config = dict(
    train_examples=78125,
    am_softmax_margin=0.2,
    lr_schedule='wsd',
)
Rows from block 4, named by matrix and row number. Each number is 500 + 50 x the weight over its row's rms, rounded and kept within 0 to 999. All counts start at 0. Numbers have three digits each. After the name is the row's rms in percent of the matrix's.
# weight_ih_l0_reverse: LSTM input weights, backward direction (gates i, f, g, o stacked) (model.rnn.0.rnn.weight_ih_l0_reverse, 384x144), inputs 72-143
weight_ih_l0_reverse.268 093:524474436578477628554487527454480447512446443460523514468551591542474523518533483530548496509522484522509503461515526428494544502552483488524434557469523539517512480440649480525522413530467484486500567415569506492501
weight_ih_l0_reverse.269 098:582481379469506552447510500530592593528531545453534521489501564562498535505555501532424536596464506498498515540519457460522519374486511435494470544494420481552441520440442542449448526457557521505434425560484512505453
weight_ih_l0_reverse.270 086:479549520518527398500438534515482481508503472511558581600494517537527499439485470472538546464593464566423537493572454603526454459433452468545503479406462426630514531481441478505510488519533479488506537510529442373529
weight_ih_l0_reverse.271 107:482478527484465446493558487509508637482539554420561514462521470519448485494446484463478444558537391520574600515526588510531495507457552481525439463530457531502426554455451510567561518525597599549522441522445500495508
weight_ih_l0_reverse.272 095:456493369492500493468522509462467499520524495455429497509506558499439496544422491418537500467515516524503516419565525442548494521404519536536466466458447506540533529513485504408575458482528517541445497540522529474538
weight_ih_l0_reverse.273 094:543582519425480549491476623445514454507570459467510503553555507458489527446444379484515514552511578447501409549502454492399487476508475431530563462477514549557510459490536462459492558507409562492487508431552522480531
weight_ih_l0_reverse.274 100:511500409482507517499514457517558467458494486426387469463421515511447490580507497474512422452535396513512526545511464428537468445497540539428504506574430436536560574511523466528535512539529439440487485519534477484563
weight_ih_l0_reverse.275 092:478499508573507517498439489473524507487477480511530442483466497499356471386478505429547539598587520526512530449506437454470545544469491477502449526368455561473515554582434448448520439505540520534385447530471472438554
weight_ih_l0_reverse.276 089:457477502512556465563471462460504449427523544374478516501482456493569493521482524550390510531458457425537503468551479575479490492474512522480422502508516573583513410505590471549496538453490597513451494501436537543546
weight_ih_l0_reverse.277 089:546590570576460512448463496495504483441467458451554462556490395480570488570505464570461506512517419481445445497452456511425505426552542457458584436564529534549519473514437468497450512533495520507487643468450508515534
weight_ih_l0_reverse.278 089:597413513617427481568415489516525460577532524500486522575507574557421482506516452510469463409475557508576535558526426490490584494433539472503527418447464460494521410475556493490419496539528539498482488540515499457428
weight_ih_l0_reverse.279 095:392533485477556492469459571427496461511548515464485571480516451465458488486482497501517440625490449459531325582453485399471506504620516501490436439379535454446536465571525559543478548488541497534413537507429460540526
weight_ih_l0_reverse.280 110:539513497456473498625442434423433513422516453504603525463518536444476501518506539549515445401495619497518446478500467495437535494399512508484438472462496584559467527531521532334500536436448589517469465483473487455554
weight_ih_l0_reverse.281 094:464540444460522480518528514442537488542372411569592522527562461578474562509576402480453599616546490509411509446542523505458378435512492608426386437480523526499582549476423531517543542517486518470511415474587532539492
weight_ih_l0_reverse.282 097:482597522407457439575408506491544451436492484493531435541443517460506461449585563423514510554461434517515563554577344543478510491525513415541528473526487385515451538533508461463520425527487588569490625490486430514629
weight_ih_l0_reverse.283 096:469448504410519420563572477539530429516479502519338511458461568402449453548452481525591463488517520591526471480519474562525476535530586551352479498531504497428515490494484454473492498435460568498500459588504490501498
weight_ih_l0_reverse.284 085:493479462471675489509520545527522581505505527492463527477533477506464520547415531527480554440493502470554592571478432455551540539466505493484417476498455496514462500471506447448437483494564425523491504448477514392599
weight_ih_l0_reverse.285 095:467425585565496349452535500506499512419543539484605477521509457520484435501431515449520505499532515571558429497466648530632489451501534572444498486513521537531550465486559514547566489525515411482526445555545501479415
weight_ih_l0_reverse.286 092:438529560423483502521497526526532563458472466493504517458456329612459524522510526528608425525491515457539561519496568516508516524558496449518469493454570600414529544495422450489577443624478428538513506543531411419482
weight_ih_l0_reverse.287 093:513486467566556493467549476502508521512504587496544473567460523518510510512449464426508507492456575433462510454513512608537454547472495607564516507426423448549453538485511466523576517506498463481499528532537511526562
weight_ih_l0_reverse.288 106:499522538604451480590482557476521547630478459492514437515546503488526458470473513501523471477593488524463406558515619509408410517477542492536608476425485510542541456489428468511513491475506521499473420422509428529589
weight_ih_l0_reverse.289 093:488461565490493519606596489506539514505527512455453482516512486486606512461450422591476482546481551553429507530479465489445505462491504431484484479478573478470503445398589477539420568505485552456528531509462513495547
weight_ih_l0_reverse.290 099:517474476471443466457545426606520447525566519542599473403541490458458404447409486487447489447470542563520485444483442480551514419526522516452496496454562581516473558562536429541409480636524465484523505586476619457497
weight_ih_l0_reverse.291 102:519582537517479566534479490514489453439549407529580526435421480609447566537440446444452504469490442526604531422439556523508539629469506451476470543524577585507429561493492488434566442475566451455471545523551483429610
weight_ih_l0_reverse.292 101:526508604587540494537536495506538412535486519474535497447453511530564550487406469482465458409486546471485521471565580602450484477494539515429540461524487518407529522520481495487498618539585509499469493467466384464519
weight_ih_l0_reverse.293 095:479441592517316505530436425522557536448588484534531452509472532535525601484457465467537422629512466542479514585488516483444451456501505473455438470553602553419553529512481526502481437493531524432599514533509443527476
weight_ih_l0_reverse.294 093:502434517544476607471468487482469578518453444472501480444395535493477411422539537525458481513439493492408493476508455495476600541483553489569549634462463475475420475566488509420645528506491456511530543566504505529401
weight_ih_l0_reverse.295 092:430413574464445473454486532448460462433517431479555505502525501465530501433505592593485533479555454446471559450403551572458420474469401460461540566512541592550456445549447457505494553464542460435520564567561451524543
weight_ih_l0_reverse.296 104:406497512479500564539516533404450514462499645524488493559463513501517435587469446443522519438572514518627478553498541454456440488491464482456492517537515594473594459504562511519382484462460468523509557494536464518489
weight_ih_l0_reverse.297 096:458561521594484421576544563465498482535446411477466569531522425568480502522521437478531397552451495460560474543486622476486510551426449487502510534371458488548485578477509477585473491588542520531498511468497610531589
weight_ih_l0_reverse.298 112:520463368495496434487476404501504527491444455540372520534504523539418523553503418466478527499573535458582423494481469510462458514394624586535514515485575559499513483475485492468502555520462596498445503399532464554461
weight_ih_l0_reverse.299 102:550578496510405461570468483461442523467524462402611398538534542487517449378440470459592562499519489558465455513553515531472499499461535481535545468467560523414425546493428499483443475446456541440408475572396475532583
weight_ih_l0_reverse.300 093:524532503533481584517436485458525436477543559487386479579583502466430504518608479502486490501471486500547466592342445454538429550534569498421497452456496420585516482454553534454414450446508594467523509556473479551457
weight_ih_l0_reverse.301 098:454514496562530486611482539546473398400457490573521461484434560477421512491501478462531568469505506534578521536548431500565515503546480462494360471524484519536471484513481544465476427511505549521502546545485610478486
weight_ih_l0_reverse.302 100:490470571411468510552463502448501545430561460537468521496593488526495468564465433511459469507479488616435531400435492494536525503493561585476468590523441392462459459590515565559550521458464528498537527535583470422457
weight_ih_l0_reverse.303 111:482469558465528488509528546487518513527526574444400432468504455409563458555510439470379433498447463523477508628517539459425488461570540513565466466561472475452520473537572455622418554503466568549532542488503429511557
weight_ih_l0_reverse.304 097:545587574533541458452539439494469540453480558486486532558556462537489562480463442580498573446468432475476478518478527637507504530533432485522501437509535446568503495464503548649526441486530472505501397424484523480537
weight_ih_l0_reverse.305 094:385458552503550448496430533482465417527485492431474473487446440504505463479497524494453383495471425511524396442488534575549474428505486428479552485402468543495430560512412552474522506463547563533546595555496465490526
weight_ih_l0_reverse.306 089:575565513523521515503486558506457467566380404556526537484495497405569494453497615419500490498498480529506568444474474626492526515489478499609486599537484452581484448457482446459585555543446503490431455504508417488525
weight_ih_l0_reverse.307 098:517519451422536456477443438538554504478511450528533478496415546468533582533568434448509492459449442541453474532566430543450450566538508568586505538494609448472492512431550440451461663501591442508463465455480506484531
weight_ih_l0_reverse.308 102:496506551600536504418502562544525449462561510532482491516471536517512522456483446509536496453546433461505536492570516442596551480481460440453448471476605446464529446513628558514408523516493469459480528444501476520562
weight_ih_l0_reverse.309 099:572508598529518466524451575510523513499469483528545446422479453438566437460558567535462501539478518464516473462453520485556493560475464472571543568487455390489378454446538497567578566454393385517455504448483503506561
weight_ih_l0_reverse.310 100:490592471496408472586467507512513461509364424435573570473555460476522486664496476481447495438539529578516439486573508533454380537533544533502504514501528482515524355510441464403478497489574475465505582464451582486547
weight_ih_l0_reverse.311 092:467604512496420438528566473513460577548599556545372467498452459467490605512443486538582506473496577525469438508578543441416371421521503463494501446553502470434510423470464480549524559590562571474452464473539530502581
weight_ih_l0_reverse.312 102:455392432480429471521560510437553554486485525533472433500502466579462398530521521481536466468536472569551647493471458367533538559496469515519573546631445467467532470430505490512547461424462479508476467527516488543458
weight_ih_l0_reverse.313 095:561492502494569555498581473430434514516420465553449466520502537499507577544485546562525508548532488492491447476567593516449479462497419479475475461502529471419445548515524560428539567476486469512503494468525471445515
weight_ih_l0_reverse.314 100:463559424459541518556509495426460604484417491514590489646459524533454515491498454485515548530501561497438566582480481460493511369507467447474544529564464489505512502453458449447538391504576490464506405478507437576565
weight_ih_l0_reverse.315 094:536575551588443382458500490507459472473460586534577453507462520418530538491611564494529463470440549431518512408474447569552494476527485528429509468556428438533470460391470449481569420502437534507582480510460586515601
weight_ih_l0_reverse.316 099:532529614544531539397515503564589473457504414544587457514403417551447560626566492442453491527510469414502437407470509518469487519525453466540481454470424501429455548536524528502473524479507476577558483482529586496512
weight_ih_l0_reverse.317 088:460547484508409505493519567517494475523562472534483478468391483519489433502511458560498481463539516584615455515498521339480482563454455528508501510545483514421512585391520461446547569456490525477450503453479503570569
weight_ih_l0_reverse.318 082:433450507560480540653519593519491457495572505559523499457529531387514478509533382449525489379499505499504552465457426512588454466534438459428443544502533516494499429422460515425460536520512458516422472506468532499504
weight_ih_l0_reverse.319 093:516524476469474472560473480468494461439620558445612489414589571473500457533480581496414543487496492539536575456519481577459535484501519544456497463569461452518433522515474485499573518553432537375529572537450506558527
weight_ih_l0_reverse.320 096:436569465491530536633483495458568439484492592516537463479425464492510494481475409439392513480464595549553480490580467510512506444455503466425540548507533524516406477505495451402570442552475505445476522509584482498505
weight_ih_l0_reverse.321 104:433465602490458481496502523482495578478503573501510504563492503457456444464479463542477467540546451562451436440423470412629548553527506533456487520462463452485570491495513603549568485564504455545426560542482508392417
weight_ih_l0_reverse.322 092:489474477482535507513475445536474420562446620467558489434515578576492492425496520494551500483372602534445461504510407436531490500488483562451500567429503513497442528529590528454485578474510520496506478474489553529472
weight_ih_l0_reverse.323 091:463519503579440512495559535511503574412501570467490459492489585540512519463487573460533468422412418581449507516400561581439521440465477447409575537486472486436429540422536538440529498606437536581563448547588491445523
weight_ih_l0_reverse.324 096:469505539514514477424440495436525488495460469505564550529580472469493526504417467531584447457413452570480639495503481469454493528470444548553667471479501487569450451482519481422515418524447522537565502487446515517520
weight_ih_l0_reverse.325 095:515457556562428597536556515485395572553577506487463445437524552510402542463520523628456519468514578511480470550536533499605675443428510428464530541495473563391499527509445513519507523530486508444487597420505517484455
weight_ih_l0_reverse.326 090:453435572456445470511482595558488514508538462575554441442513476504507524517567484438440540522512561581489441462512473456554453473501470475467501526417629550404521411480429543481540493496405543458537553512485504515489
weight_ih_l0_reverse.327 105:591505549522429481499508442499523490455488416599513430560474539414600462583433480490454526479543561456567403609507462534435516532481481501494398530507518447511541579445455456455506544532525496543450464474486499492552
weight_ih_l0_reverse.328 093:418535436498546485561568402550451508514509475435537532533495511536453520495462457438522568519509570439476588566514479502547477509460500509493455493548572511489457519427473485522601546457511571508472522449508522532469
weight_ih_l0_reverse.329 108:494522424542501510472456515535496460528506558518454463458512556509511504436477508473346444577546472509483496492644438447476552541511402448394523487448456508489403506505531495451526591546506564539504510537449493481525
weight_ih_l0_reverse.330 094:492452573512451473521569459459453461471439503454519518539479480512413499472464574391464521523400485457413478538504498589520479460500555495568515563479486498519463482474573526605519564536552577488491572487581426426569
weight_ih_l0_reverse.331 104:543445430404520492561391546457430591541479515538571522498550515567536459537434543462461461507585572558490469598495523451541488467480489546458496550451451509556518550542515446420486601488449477454503430421454496437437
weight_ih_l0_reverse.332 110:456455530501402491530499512530532460486550482482454554503474477469535511492569544488492390499561465587495396608489546482494473467483551532469528433397511453414535477491516442419567500390491485471522493505570585541533
weight_ih_l0_reverse.333 108:478469479490544519456439481402455568425489364592548544549558516480387518492522490560485581535520519486412657430556445434550470513497584547512457481577483433555499479455442443488539509449540479489625556479463502492502
weight_ih_l0_reverse.334 104:519427483499475485448572566475429501510501540497473459564618445448505456469464527628546593503510438492549463593527513521486424518464552527539447496542423512502447459517514462499436477533541538510717493503507500591522
weight_ih_l0_reverse.335 088:587395385521506512527515520588481448486528441516454508470510522546483470432641368537524514517460484469514554521482549512548381542512550570595551510542541449456378591549466576483439459502469535491500403547488467518485
weight_ih_l0_reverse.336 097:502522592513380512524524692479413508570466469501476456464511472529483530482507470492574438532466550413385530473540421523519494442522418509410442518529444531496557473569494498514484610533469500520498544551410551587504
weight_ih_l0_reverse.337 102:529518368457513456447585506574499487524453533422432522470529419489502513514547498469481564453529508506503605489557526488486530519434545498526555408481508489541501466544459355425522514481430547492483634548491537529406
weight_ih_l0_reverse.338 102:435549484521489486514475506475466520431529461496533511609583485502463420572427487506461533520528541500432438504538374521554496493470533541495387499452477459596442470484448489410558550473523592522511480497547686503479
weight_ih_l0_reverse.339 091:557472512428494575476429568449630473456500481461482598517441501545487428590448607499544490521513501429593458427516476479541462486411492460528470519502465541474525506550501537528440371535523539483458545468559559560495
weight_ih_l0_reverse.340 095:423493525535527494482564427590549493461500376456449505555505482488504509447480556430532416536510407457520539486448451458473469421563559458480601457414490517433606432469605517536383551524485514538521512470509576447482
weight_ih_l0_reverse.341 106:500518429447470453514522457494476541494509531498536433488485525407507513456512438676560467546609520504554426438486450522449518549547538638423492397544519462500505464551458520486596466469499508501480474481540511612498
weight_ih_l0_reverse.342 092:501510615499551443533521491477486422441420443549623524615456421518452455585538527546518508530434590481441516470434520450474531565518447466480451459617475537445520444552515507480445445475486491499557512474588564400427
weight_ih_l0_reverse.343 097:506414461436508541483532517529526536480496488437486568374570631476431463499541510528479587573502421450494507534495541533449469444499562515495511542539433385558409530519479470564524396528505448474497405482461451525512
weight_ih_l0_reverse.344 100:527438458475493538520565498563489503485487553511400507547599500457474506478550563566430573453469477525453395545540511467539485505461514531534501512521485509488508468574460446463434546562425424465568443433489397571494
weight_ih_l0_reverse.345 100:498533455465501572395445448543540547521454557443619511522488538509398533624550533438575520467461505547656381443515487559498446461498479536534431525533546499506457449561518488438529472480531469473433476493574534546502
weight_ih_l0_reverse.346 103:519550458452581474423584456521444430560517586541401523510486449451509497543499417491524492465485444488462505497475582592417492614461475469492524510396537542526499520481500541486489438616499486529561395524486473602548
weight_ih_l0_reverse.347 102:480425465480592427509535565466515600531508541438497469539561488477546426493455479436461545531559495512479425609462477551541546542481533565490434475479545494526536490538512478603506518518508451527465514521412431547473
weight_ih_l0_reverse.348 114:513520476521548522549490512435575459551454566488589485442372552565615462478494475463502445411496552422592434396499591553494507567493458485510447499479484553485540464543506515515549439469514450591496592488444536507545
weight_ih_l0_reverse.349 101:577499540422512568465560533486577440502567463449509477551504505486462425570422472481458540473522551534494517500456506498505400480424451481449516450549537586335468539509547467461554505592467470457414498485606575453433
weight_ih_l0_reverse.350 092:433488392561496571445486484554461499534460489538500494470492504553533559509543451337489497527491431522543457469530545490540577437468543426498509432453539522435500517580447557586601567470581495440442515546534467530457
weight_ih_l0_reverse.351 105:541477391463581517490479575590610565489475469487492519487493482501498524489435546479503443476448501465544471421503434519468505377600454561546518546513526462573438452506462500476563592542454462488452564543478474457459
weight_ih_l0_reverse.352 101:530491530482461552502469428483463465428424493412490480451489501395580509521525568416555391506588529604514556521464458400537521582607447542525515467502518496553542439506551505570449482468621523465475432520478493389463