A small audio embedding model, trained from scratch: activation gelu.
Rows from block 6, named by matrix and row number. Each number is 50 + 15 x the weight over its row's rms, rounded and kept within 0 to 99. All counts start at 0. After the name is the row's rms in percent of the matrix's.
# weight_ih_l0_reverse: LSTM input weights, backward direction (gates i, f, g, o stacked) (model.rnn.2.rnn.weight_ih_l0_reverse, 384x192), inputs 0-95
weight_ih_l0_reverse.172 115:33 61 56 35 48 37 71 43 56 39 56 78 40 60 54 76 51 68 50 58 40 39 40 52 48 43 28 43 68 23 48 78 57 72 43 57 52 60 49 44 28 63 69 39 35 64 33 67 48 48 77 65 56 35 45 62 79 47 46 40 41 31 55 52 54 49 32 11 30 57 53 27 46 58 41 59 22 26 60 56 57 21 45 79 17 51 59 58 61 99 55 46 82 45 66 29
weight_ih_l0_reverse.173 114:82 09 60 53 49 61 78 67 57 72 30 77 18 50 49 60 62 33 67 18 80 28 34 64 70 53 40 55 41 66 44 31 70 69 33 50 60 44 63 58 38 37 66 31 21 26 34 43 62 72 61 56 51 43 63 38 30 55 48 68 73 45 68 54 39 58 45 39 17 69 45 48 54 73 48 55 73 50 38 55 47 38 37 40 27 54 58 53 89 62 51 47 00 16 65 67
weight_ih_l0_reverse.174 100:44 58 41 50 43 44 48 47 53 60 36 38 37 54 57 56 59 76 47 55 74 66 38 56 11 42 42 61 92 42 67 47 72 28 28 41 60 58 58 44 39 55 22 71 66 18 73 47 40 58 50 57 50 65 46 84 53 46 37 59 69 45 58 52 54 41 53 53 81 25 29 41 42 63 70 41 40 59 35 64 28 34 38 78 53 59 68 60 86 34 39 13 52 67 47 69
weight_ih_l0_reverse.175 099:54 44 65 47 67 67 66 43 65 24 62 42 45 51 36 69 53 37 52 56 40 31 74 27 57 59 44 62 99 39 50 40 31 68 57 71 19 93 68 70 34 63 65 64 72 13 72 73 49 48 39 53 47 37 40 58 31 34 66 40 62 36 41 49 20 21 44 53 27 67 54 53 33 39 39 51 46 69 48 41 43 40 63 60 63 48 62 49 55 49 51 67 09 62 35 66
weight_ih_l0_reverse.176 092:55 54 74 41 51 54 64 67 34 73 51 35 40 69 46 26 60 75 42 30 35 39 50 42 45 31 52 61 16 58 43 56 25 63 31 52 77 56 49 39 66 77 18 20 29 55 38 62 62 54 85 44 40 33 68 45 75 52 48 66 55 64 71 50 48 74 38 64 47 54 48 63 53 49 57 73 55 44 39 53 53 31 53 52 49 25 45 51 59 71 33 61 49 65 37 42
weight_ih_l0_reverse.177 098:75 70 55 66 25 58 36 35 87 50 58 34 45 72 78 32 37 20 45 40 37 58 29 37 54 36 29 40 56 47 37 40 51 31 21 66 54 53 62 28 89 53 61 60 63 18 43 51 54 56 38 45 67 32 42 13 74 49 42 26 53 78 70 47 45 60 63 57 49 84 46 39 42 32 50 59 37 67 61 23 36 52 26 36 54 39 33 54 44 74 44 79 35 48 52 63
weight_ih_l0_reverse.178 096:58 16 83 50 18 45 34 61 31 57 45 54 23 36 40 48 47 37 62 47 71 68 46 37 87 44 58 49 35 41 55 50 34 38 46 46 59 35 41 57 74 43 59 99 42 43 37 43 60 49 54 55 59 56 37 68 81 27 47 49 39 43 46 56 51 49 53 54 38 57 57 45 59 21 34 42 52 28 56 54 49 54 20 59 32 52 55 63 56 49 62 89 52 58 69 63
weight_ih_l0_reverse.179 102:66 36 33 49 47 50 35 47 46 33 67 40 46 51 50 67 33 38 60 57 38 37 29 46 83 63 80 54 41 71 77 59 53 67 39 55 46 53 57 40 50 39 61 25 40 52 52 54 54 58 55 72 46 53 75 32 56 70 37 56 57 65 54 46 48 32 55 59 53 67 60 44 61 47 27 35 88 69 67 58 40 46 57 54 35 43 41 36 08 58 63 73 01 58 63 62
weight_ih_l0_reverse.180 103:41 65 32 59 67 32 45 70 44 23 53 43 69 40 51 69 53 73 37 68 30 89 72 53 55 36 46 52 41 67 32 56 66 55 50 40 39 62 56 52 36 20 65 59 39 68 59 44 27 22 57 33 56 67 42 35 42 54 62 46 69 49 39 40 62 60 61 66 84 72 27 56 38 32 71 41 57 63 59 70 52 53 30 74 43 36 26 38 27 47 43 71 99 44 32 84
weight_ih_l0_reverse.181 095:46 25 52 66 58 58 34 51 20 64 31 49 29 47 39 70 32 56 43 73 38 74 42 24 52 30 56 40 44 47 56 63 42 28 09 78 53 22 43 85 26 44 53 49 44 49 36 43 44 36 46 54 76 61 51 52 52 68 27 47 47 64 35 70 47 69 60 93 53 42 39 42 29 66 50 43 54 82 34 40 46 72 52 56 51 68 64 49 63 41 55 13 81 48 45 59
weight_ih_l0_reverse.182 091:65 67 83 60 68 44 38 48 82 47 62 05 46 33 28 29 55 34 55 32 75 39 52 22 48 66 50 47 44 39 57 81 50 59 51 37 58 61 36 37 41 34 51 32 48 63 21 47 52 83 48 39 26 44 74 73 56 70 61 33 55 50 39 14 42 45 48 41 38 56 38 38 74 47 67 41 60 62 80 65 55 57 81 50 44 50 55 53 67 43 38 78 31 25 35 33
weight_ih_l0_reverse.183 094:50 58 81 45 75 56 42 53 34 73 63 52 28 70 37 32 58 29 56 54 49 45 07 55 41 45 52 53 50 30 56 68 44 69 50 62 37 58 47 60 40 17 45 70 53 54 27 57 44 46 64 43 57 53 83 37 53 65 47 64 44 34 49 20 84 52 53 38 63 70 74 70 48 58 51 52 35 39 53 47 19 69 25 59 46 45 65 45 48 65 54 60 99 36 12 52
weight_ih_l0_reverse.184 102:21 60 13 33 83 34 35 47 59 34 52 75 82 58 58 53 32 38 35 80 41 70 37 64 76 35 87 59 44 38 62 60 59 56 46 59 72 50 63 49 42 30 35 45 55 58 45 53 51 58 48 54 53 34 42 61 45 59 43 29 64 52 68 33 58 50 45 25 52 65 65 68 57 47 82 81 68 56 37 64 84 57 47 34 69 48 58 45 62 48 67 48 21 55 43 50
weight_ih_l0_reverse.185 105:38 42 53 43 61 52 73 25 45 54 89 34 41 41 70 27 65 53 72 55 49 64 42 44 47 61 45 55 34 45 39 69 68 41 34 81 64 33 55 63 96 55 26 63 22 57 61 49 34 32 61 33 74 45 28 76 59 30 57 40 44 39 76 61 25 16 49 42 76 18 63 51 57 62 47 60 49 53 66 44 39 47 50 28 45 46 61 77 56 35 49 46 41 32 43 62
weight_ih_l0_reverse.186 094:13 38 34 56 34 60 60 45 62 47 39 49 58 69 37 41 24 43 34 54 60 37 43 41 47 67 87 37 86 89 43 14 58 37 27 63 42 32 69 63 46 40 38 61 56 45 19 48 54 67 35 58 51 40 60 44 53 50 73 45 44 15 67 64 66 38 50 30 60 40 52 46 59 27 23 52 42 84 32 55 59 69 66 65 34 33 48 39 65 29 48 39 78 21 50 43
weight_ih_l0_reverse.187 109:80 37 43 51 32 74 22 30 39 55 39 40 38 29 64 47 38 53 73 55 43 73 41 23 63 59 37 25 81 67 66 12 45 44 64 44 60 33 43 49 48 49 56 17 42 37 41 60 48 40 52 52 57 66 43 33 45 58 53 53 46 85 68 69 50 45 50 57 68 43 61 63 42 59 81 45 49 64 34 36 67 66 48 71 34 42 25 48 80 81 49 37 31 33 48 36
weight_ih_l0_reverse.188 098:58 24 44 38 57 47 41 45 43 47 44 21 41 29 50 55 61 11 55 63 49 48 24 48 70 38 30 49 38 54 52 57 56 51 29 33 45 43 43 78 68 33 30 86 46 37 64 69 51 59 73 47 43 65 57 34 54 56 63 67 45 72 55 37 41 33 68 45 59 26 56 57 37 24 32 51 60 32 80 47 58 36 45 00 34 44 37 64 74 96 39 99 48 38 33 36
weight_ih_l0_reverse.189 098:49 60 64 49 66 55 68 35 55 62 68 53 44 63 66 41 39 60 48 31 59 69 58 50 44 33 44 46 65 46 58 45 58 43 42 46 58 50 46 36 59 47 52 50 56 51 66 52 46 65 55 34 63 46 52 50 62 29 76 42 43 38 62 57 55 12 47 44 81 39 46 10 75 39 47 41 31 29 54 46 44 57 50 82 49 43 50 58 25 50 64 62 75 44 51 63
weight_ih_l0_reverse.190 101:29 52 47 43 36 69 39 44 42 30 37 45 27 58 64 65 74 72 53 53 46 61 57 54 35 62 82 63 33 47 50 41 84 53 45 64 52 42 31 41 26 44 43 98 77 51 59 54 68 47 59 59 49 48 67 26 41 43 57 61 16 34 34 33 61 74 60 29 46 52 57 47 64 30 39 45 73 53 55 50 67 54 52 74 41 17 41 63 72 81 35 68 55 52 59 38
weight_ih_l0_reverse.191 093:46 32 45 55 42 58 49 53 47 58 72 59 61 72 39 15 64 65 62 39 45 48 57 31 62 45 60 48 53 46 20 52 53 38 84 59 84 64 38 40 47 59 72 54 96 10 58 73 35 23 45 34 64 29 36 68 52 87 64 50 35 47 80 56 43 27 69 77 37 69 56 50 47 35 51 40 40 54 41 47 62 62 35 53 61 44 55 59 47 45 43 62 52 36 19 55
weight_ih_l0_reverse.192 103:50 39 57 52 45 47 60 32 45 41 65 61 40 57 58 65 40 67 32 47 53 47 30 17 64 56 41 28 53 41 59 42 27 64 47 43 39 30 45 49 34 59 45 56 37 52 63 33 55 48 49 45 55 62 52 45 54 36 49 64 82 57 60 60 67 55 49 63 40 36 42 60 51 42 71 47 51 66 39 41 69 49 44 56 49 58 32 28 34 66 53 29 67 63 31 38
weight_ih_l0_reverse.193 094:55 51 40 14 67 43 70 46 32 55 55 34 49 55 50 67 61 56 69 46 59 56 52 44 30 67 39 49 61 67 65 53 43 39 49 44 63 73 56 64 69 64 56 40 62 31 33 57 36 41 49 38 41 29 58 55 45 35 60 46 49 44 71 32 23 26 57 45 64 37 38 39 47 63 48 58 82 45 42 32 75 39 36 38 36 75 25 76 96 45 28 62 62 59 59 42
weight_ih_l0_reverse.194 101:45 22 44 39 33 54 42 73 41 52 58 51 55 60 56 65 41 77 71 35 38 42 55 66 64 40 87 48 45 48 54 14 45 65 58 55 66 22 49 55 53 33 23 15 53 62 48 59 65 63 57 52 63 44 67 41 49 31 66 48 63 20 59 30 53 41 62 35 50 53 49 38 45 29 62 59 62 33 52 52 62 65 45 89 23 51 25 46 48 51 71 41 57 48 64 26
weight_ih_l0_reverse.195 098:01 48 76 30 18 39 51 70 67 50 54 42 64 43 60 33 54 30 45 29 22 46 39 43 52 46 43 23 37 44 75 46 54 24 54 56 76 55 54 46 79 40 77 23 35 50 50 42 28 61 27 63 26 54 68 41 65 48 52 45 29 53 51 40 40 53 68 50 62 58 46 82 63 29 50 52 70 52 37 39 51 33 49 45 49 59 59 55 48 22 43 60 37 24 59 84
weight_ih_l0_reverse.196 099:20 81 55 35 55 48 59 52 69 36 62 77 59 72 27 61 64 55 46 52 65 38 69 24 23 32 80 52 55 62 29 51 49 52 38 46 43 55 59 72 45 73 31 58 49 61 30 50 32 64 50 68 39 18 62 62 73 69 31 63 37 40 23 73 25 33 51 77 54 37 59 67 43 53 49 46 46 14 41 59 52 64 31 40 88 45 59 45 50 54 49 52 48 55 37 56
weight_ih_l0_reverse.197 104:59 51 44 61 69 50 68 51 32 55 57 21 26 61 44 70 49 66 18 49 52 35 73 63 52 45 02 51 54 24 72 67 23 68 63 57 31 71 48 44 35 48 49 19 62 30 27 62 39 50 45 51 73 51 39 50 29 27 37 38 44 62 28 47 55 57 64 36 30 36 55 53 47 45 66 54 49 25 39 58 23 53 55 61 67 51 39 55 74 99 59 26 80 62 08 45
weight_ih_l0_reverse.198 101:41 42 37 55 42 64 44 76 66 50 44 35 61 26 39 64 30 81 56 07 53 51 38 51 44 53 68 40 36 60 76 74 44 54 55 38 37 59 39 60 72 76 21 58 64 47 75 43 53 77 62 69 51 16 70 63 67 42 40 62 55 40 63 34 59 56 44 20 68 39 49 81 49 50 37 41 50 79 57 46 37 34 28 46 38 56 58 22 58 39 53 56 33 30 65 48
weight_ih_l0_reverse.199 098:29 37 52 87 69 52 64 50 48 44 50 64 65 65 74 59 72 64 78 59 23 60 15 74 55 61 20 79 55 64 82 64 51 43 62 55 30 55 46 50 33 54 24 45 52 53 38 35 55 60 38 25 47 54 68 39 38 46 61 61 55 35 54 50 49 48 67 50 57 63 44 50 51 75 08 31 57 43 74 66 46 33 46 39 57 60 51 45 55 42 51 43 48 46 58 60
weight_ih_l0_reverse.200 092:33 60 48 49 36 39 40 42 21 37 49 55 33 78 47 32 57 61 43 19 38 77 66 55 30 24 97 60 52 58 37 77 35 45 71 38 67 33 43 46 44 65 80 36 38 60 57 57 32 52 68 58 70 47 27 57 71 53 61 87 56 39 54 47 48 46 30 68 81 28 47 55 29 60 50 57 51 64 56 67 48 63 31 42 48 46 59 48 53 60 42 58 27 58 61 85
weight_ih_l0_reverse.201 093:41 61 42 53 47 37 05 54 49 42 41 46 46 47 61 62 40 78 22 65 24 58 41 51 50 54 52 52 76 64 32 67 42 45 52 49 59 76 62 65 83 55 50 57 40 71 58 34 68 56 47 54 47 88 15 62 49 48 56 68 51 67 51 41 34 57 86 39 10 63 54 45 54 42 58 33 42 52 60 37 30 56 23 64 54 54 53 49 70 56 63 47 46 42 33 76
weight_ih_l0_reverse.202 096:36 69 45 54 51 64 57 52 50 30 48 39 55 50 53 53 49 41 52 28 54 73 49 80 58 28 59 19 68 72 44 35 52 64 37 33 59 63 49 53 39 65 28 74 30 67 65 60 40 75 22 48 40 33 42 49 51 50 00 72 69 65 54 77 91 81 41 58 52 51 45 55 48 62 40 56 21 56 49 47 38 63 50 51 41 26 70 65 59 33 35 31 60 65 47 73
weight_ih_l0_reverse.203 107:42 36 35 51 74 67 35 33 58 43 38 38 24 68 38 50 45 60 61 57 82 60 53 53 29 12 57 54 31 71 67 50 34 34 48 66 50 50 56 58 39 50 73 41 44 75 56 55 67 57 29 40 49 44 55 63 61 69 49 48 72 52 49 32 64 43 58 23 44 30 59 47 53 28 37 45 51 70 59 40 48 59 41 69 56 33 61 59 56 49 48 53 53 46 26 66
weight_ih_l0_reverse.204 099:58 44 52 62 42 45 21 38 78 50 61 58 47 35 47 51 62 82 87 52 37 44 29 62 43 41 35 61 44 40 41 65 41 57 35 52 58 04 82 45 43 23 53 84 40 35 20 58 30 64 58 74 29 43 44 82 37 50 62 45 62 22 31 20 32 58 41 44 67 52 35 61 50 73 62 56 38 57 62 38 70 48 72 63 75 50 52 37 38 35 50 33 55 53 66 70
weight_ih_l0_reverse.205 100:49 45 39 40 92 24 71 73 78 56 39 63 26 51 48 37 44 49 21 56 55 39 60 64 70 56 49 52 60 48 34 43 61 59 38 43 49 63 52 56 58 55 52 33 42 56 92 43 35 62 32 51 62 48 61 53 28 43 70 51 21 63 46 51 43 48 82 60 73 57 27 44 46 50 43 46 74 29 73 57 38 63 57 46 57 44 67 37 41 62 47 46 16 57 43 41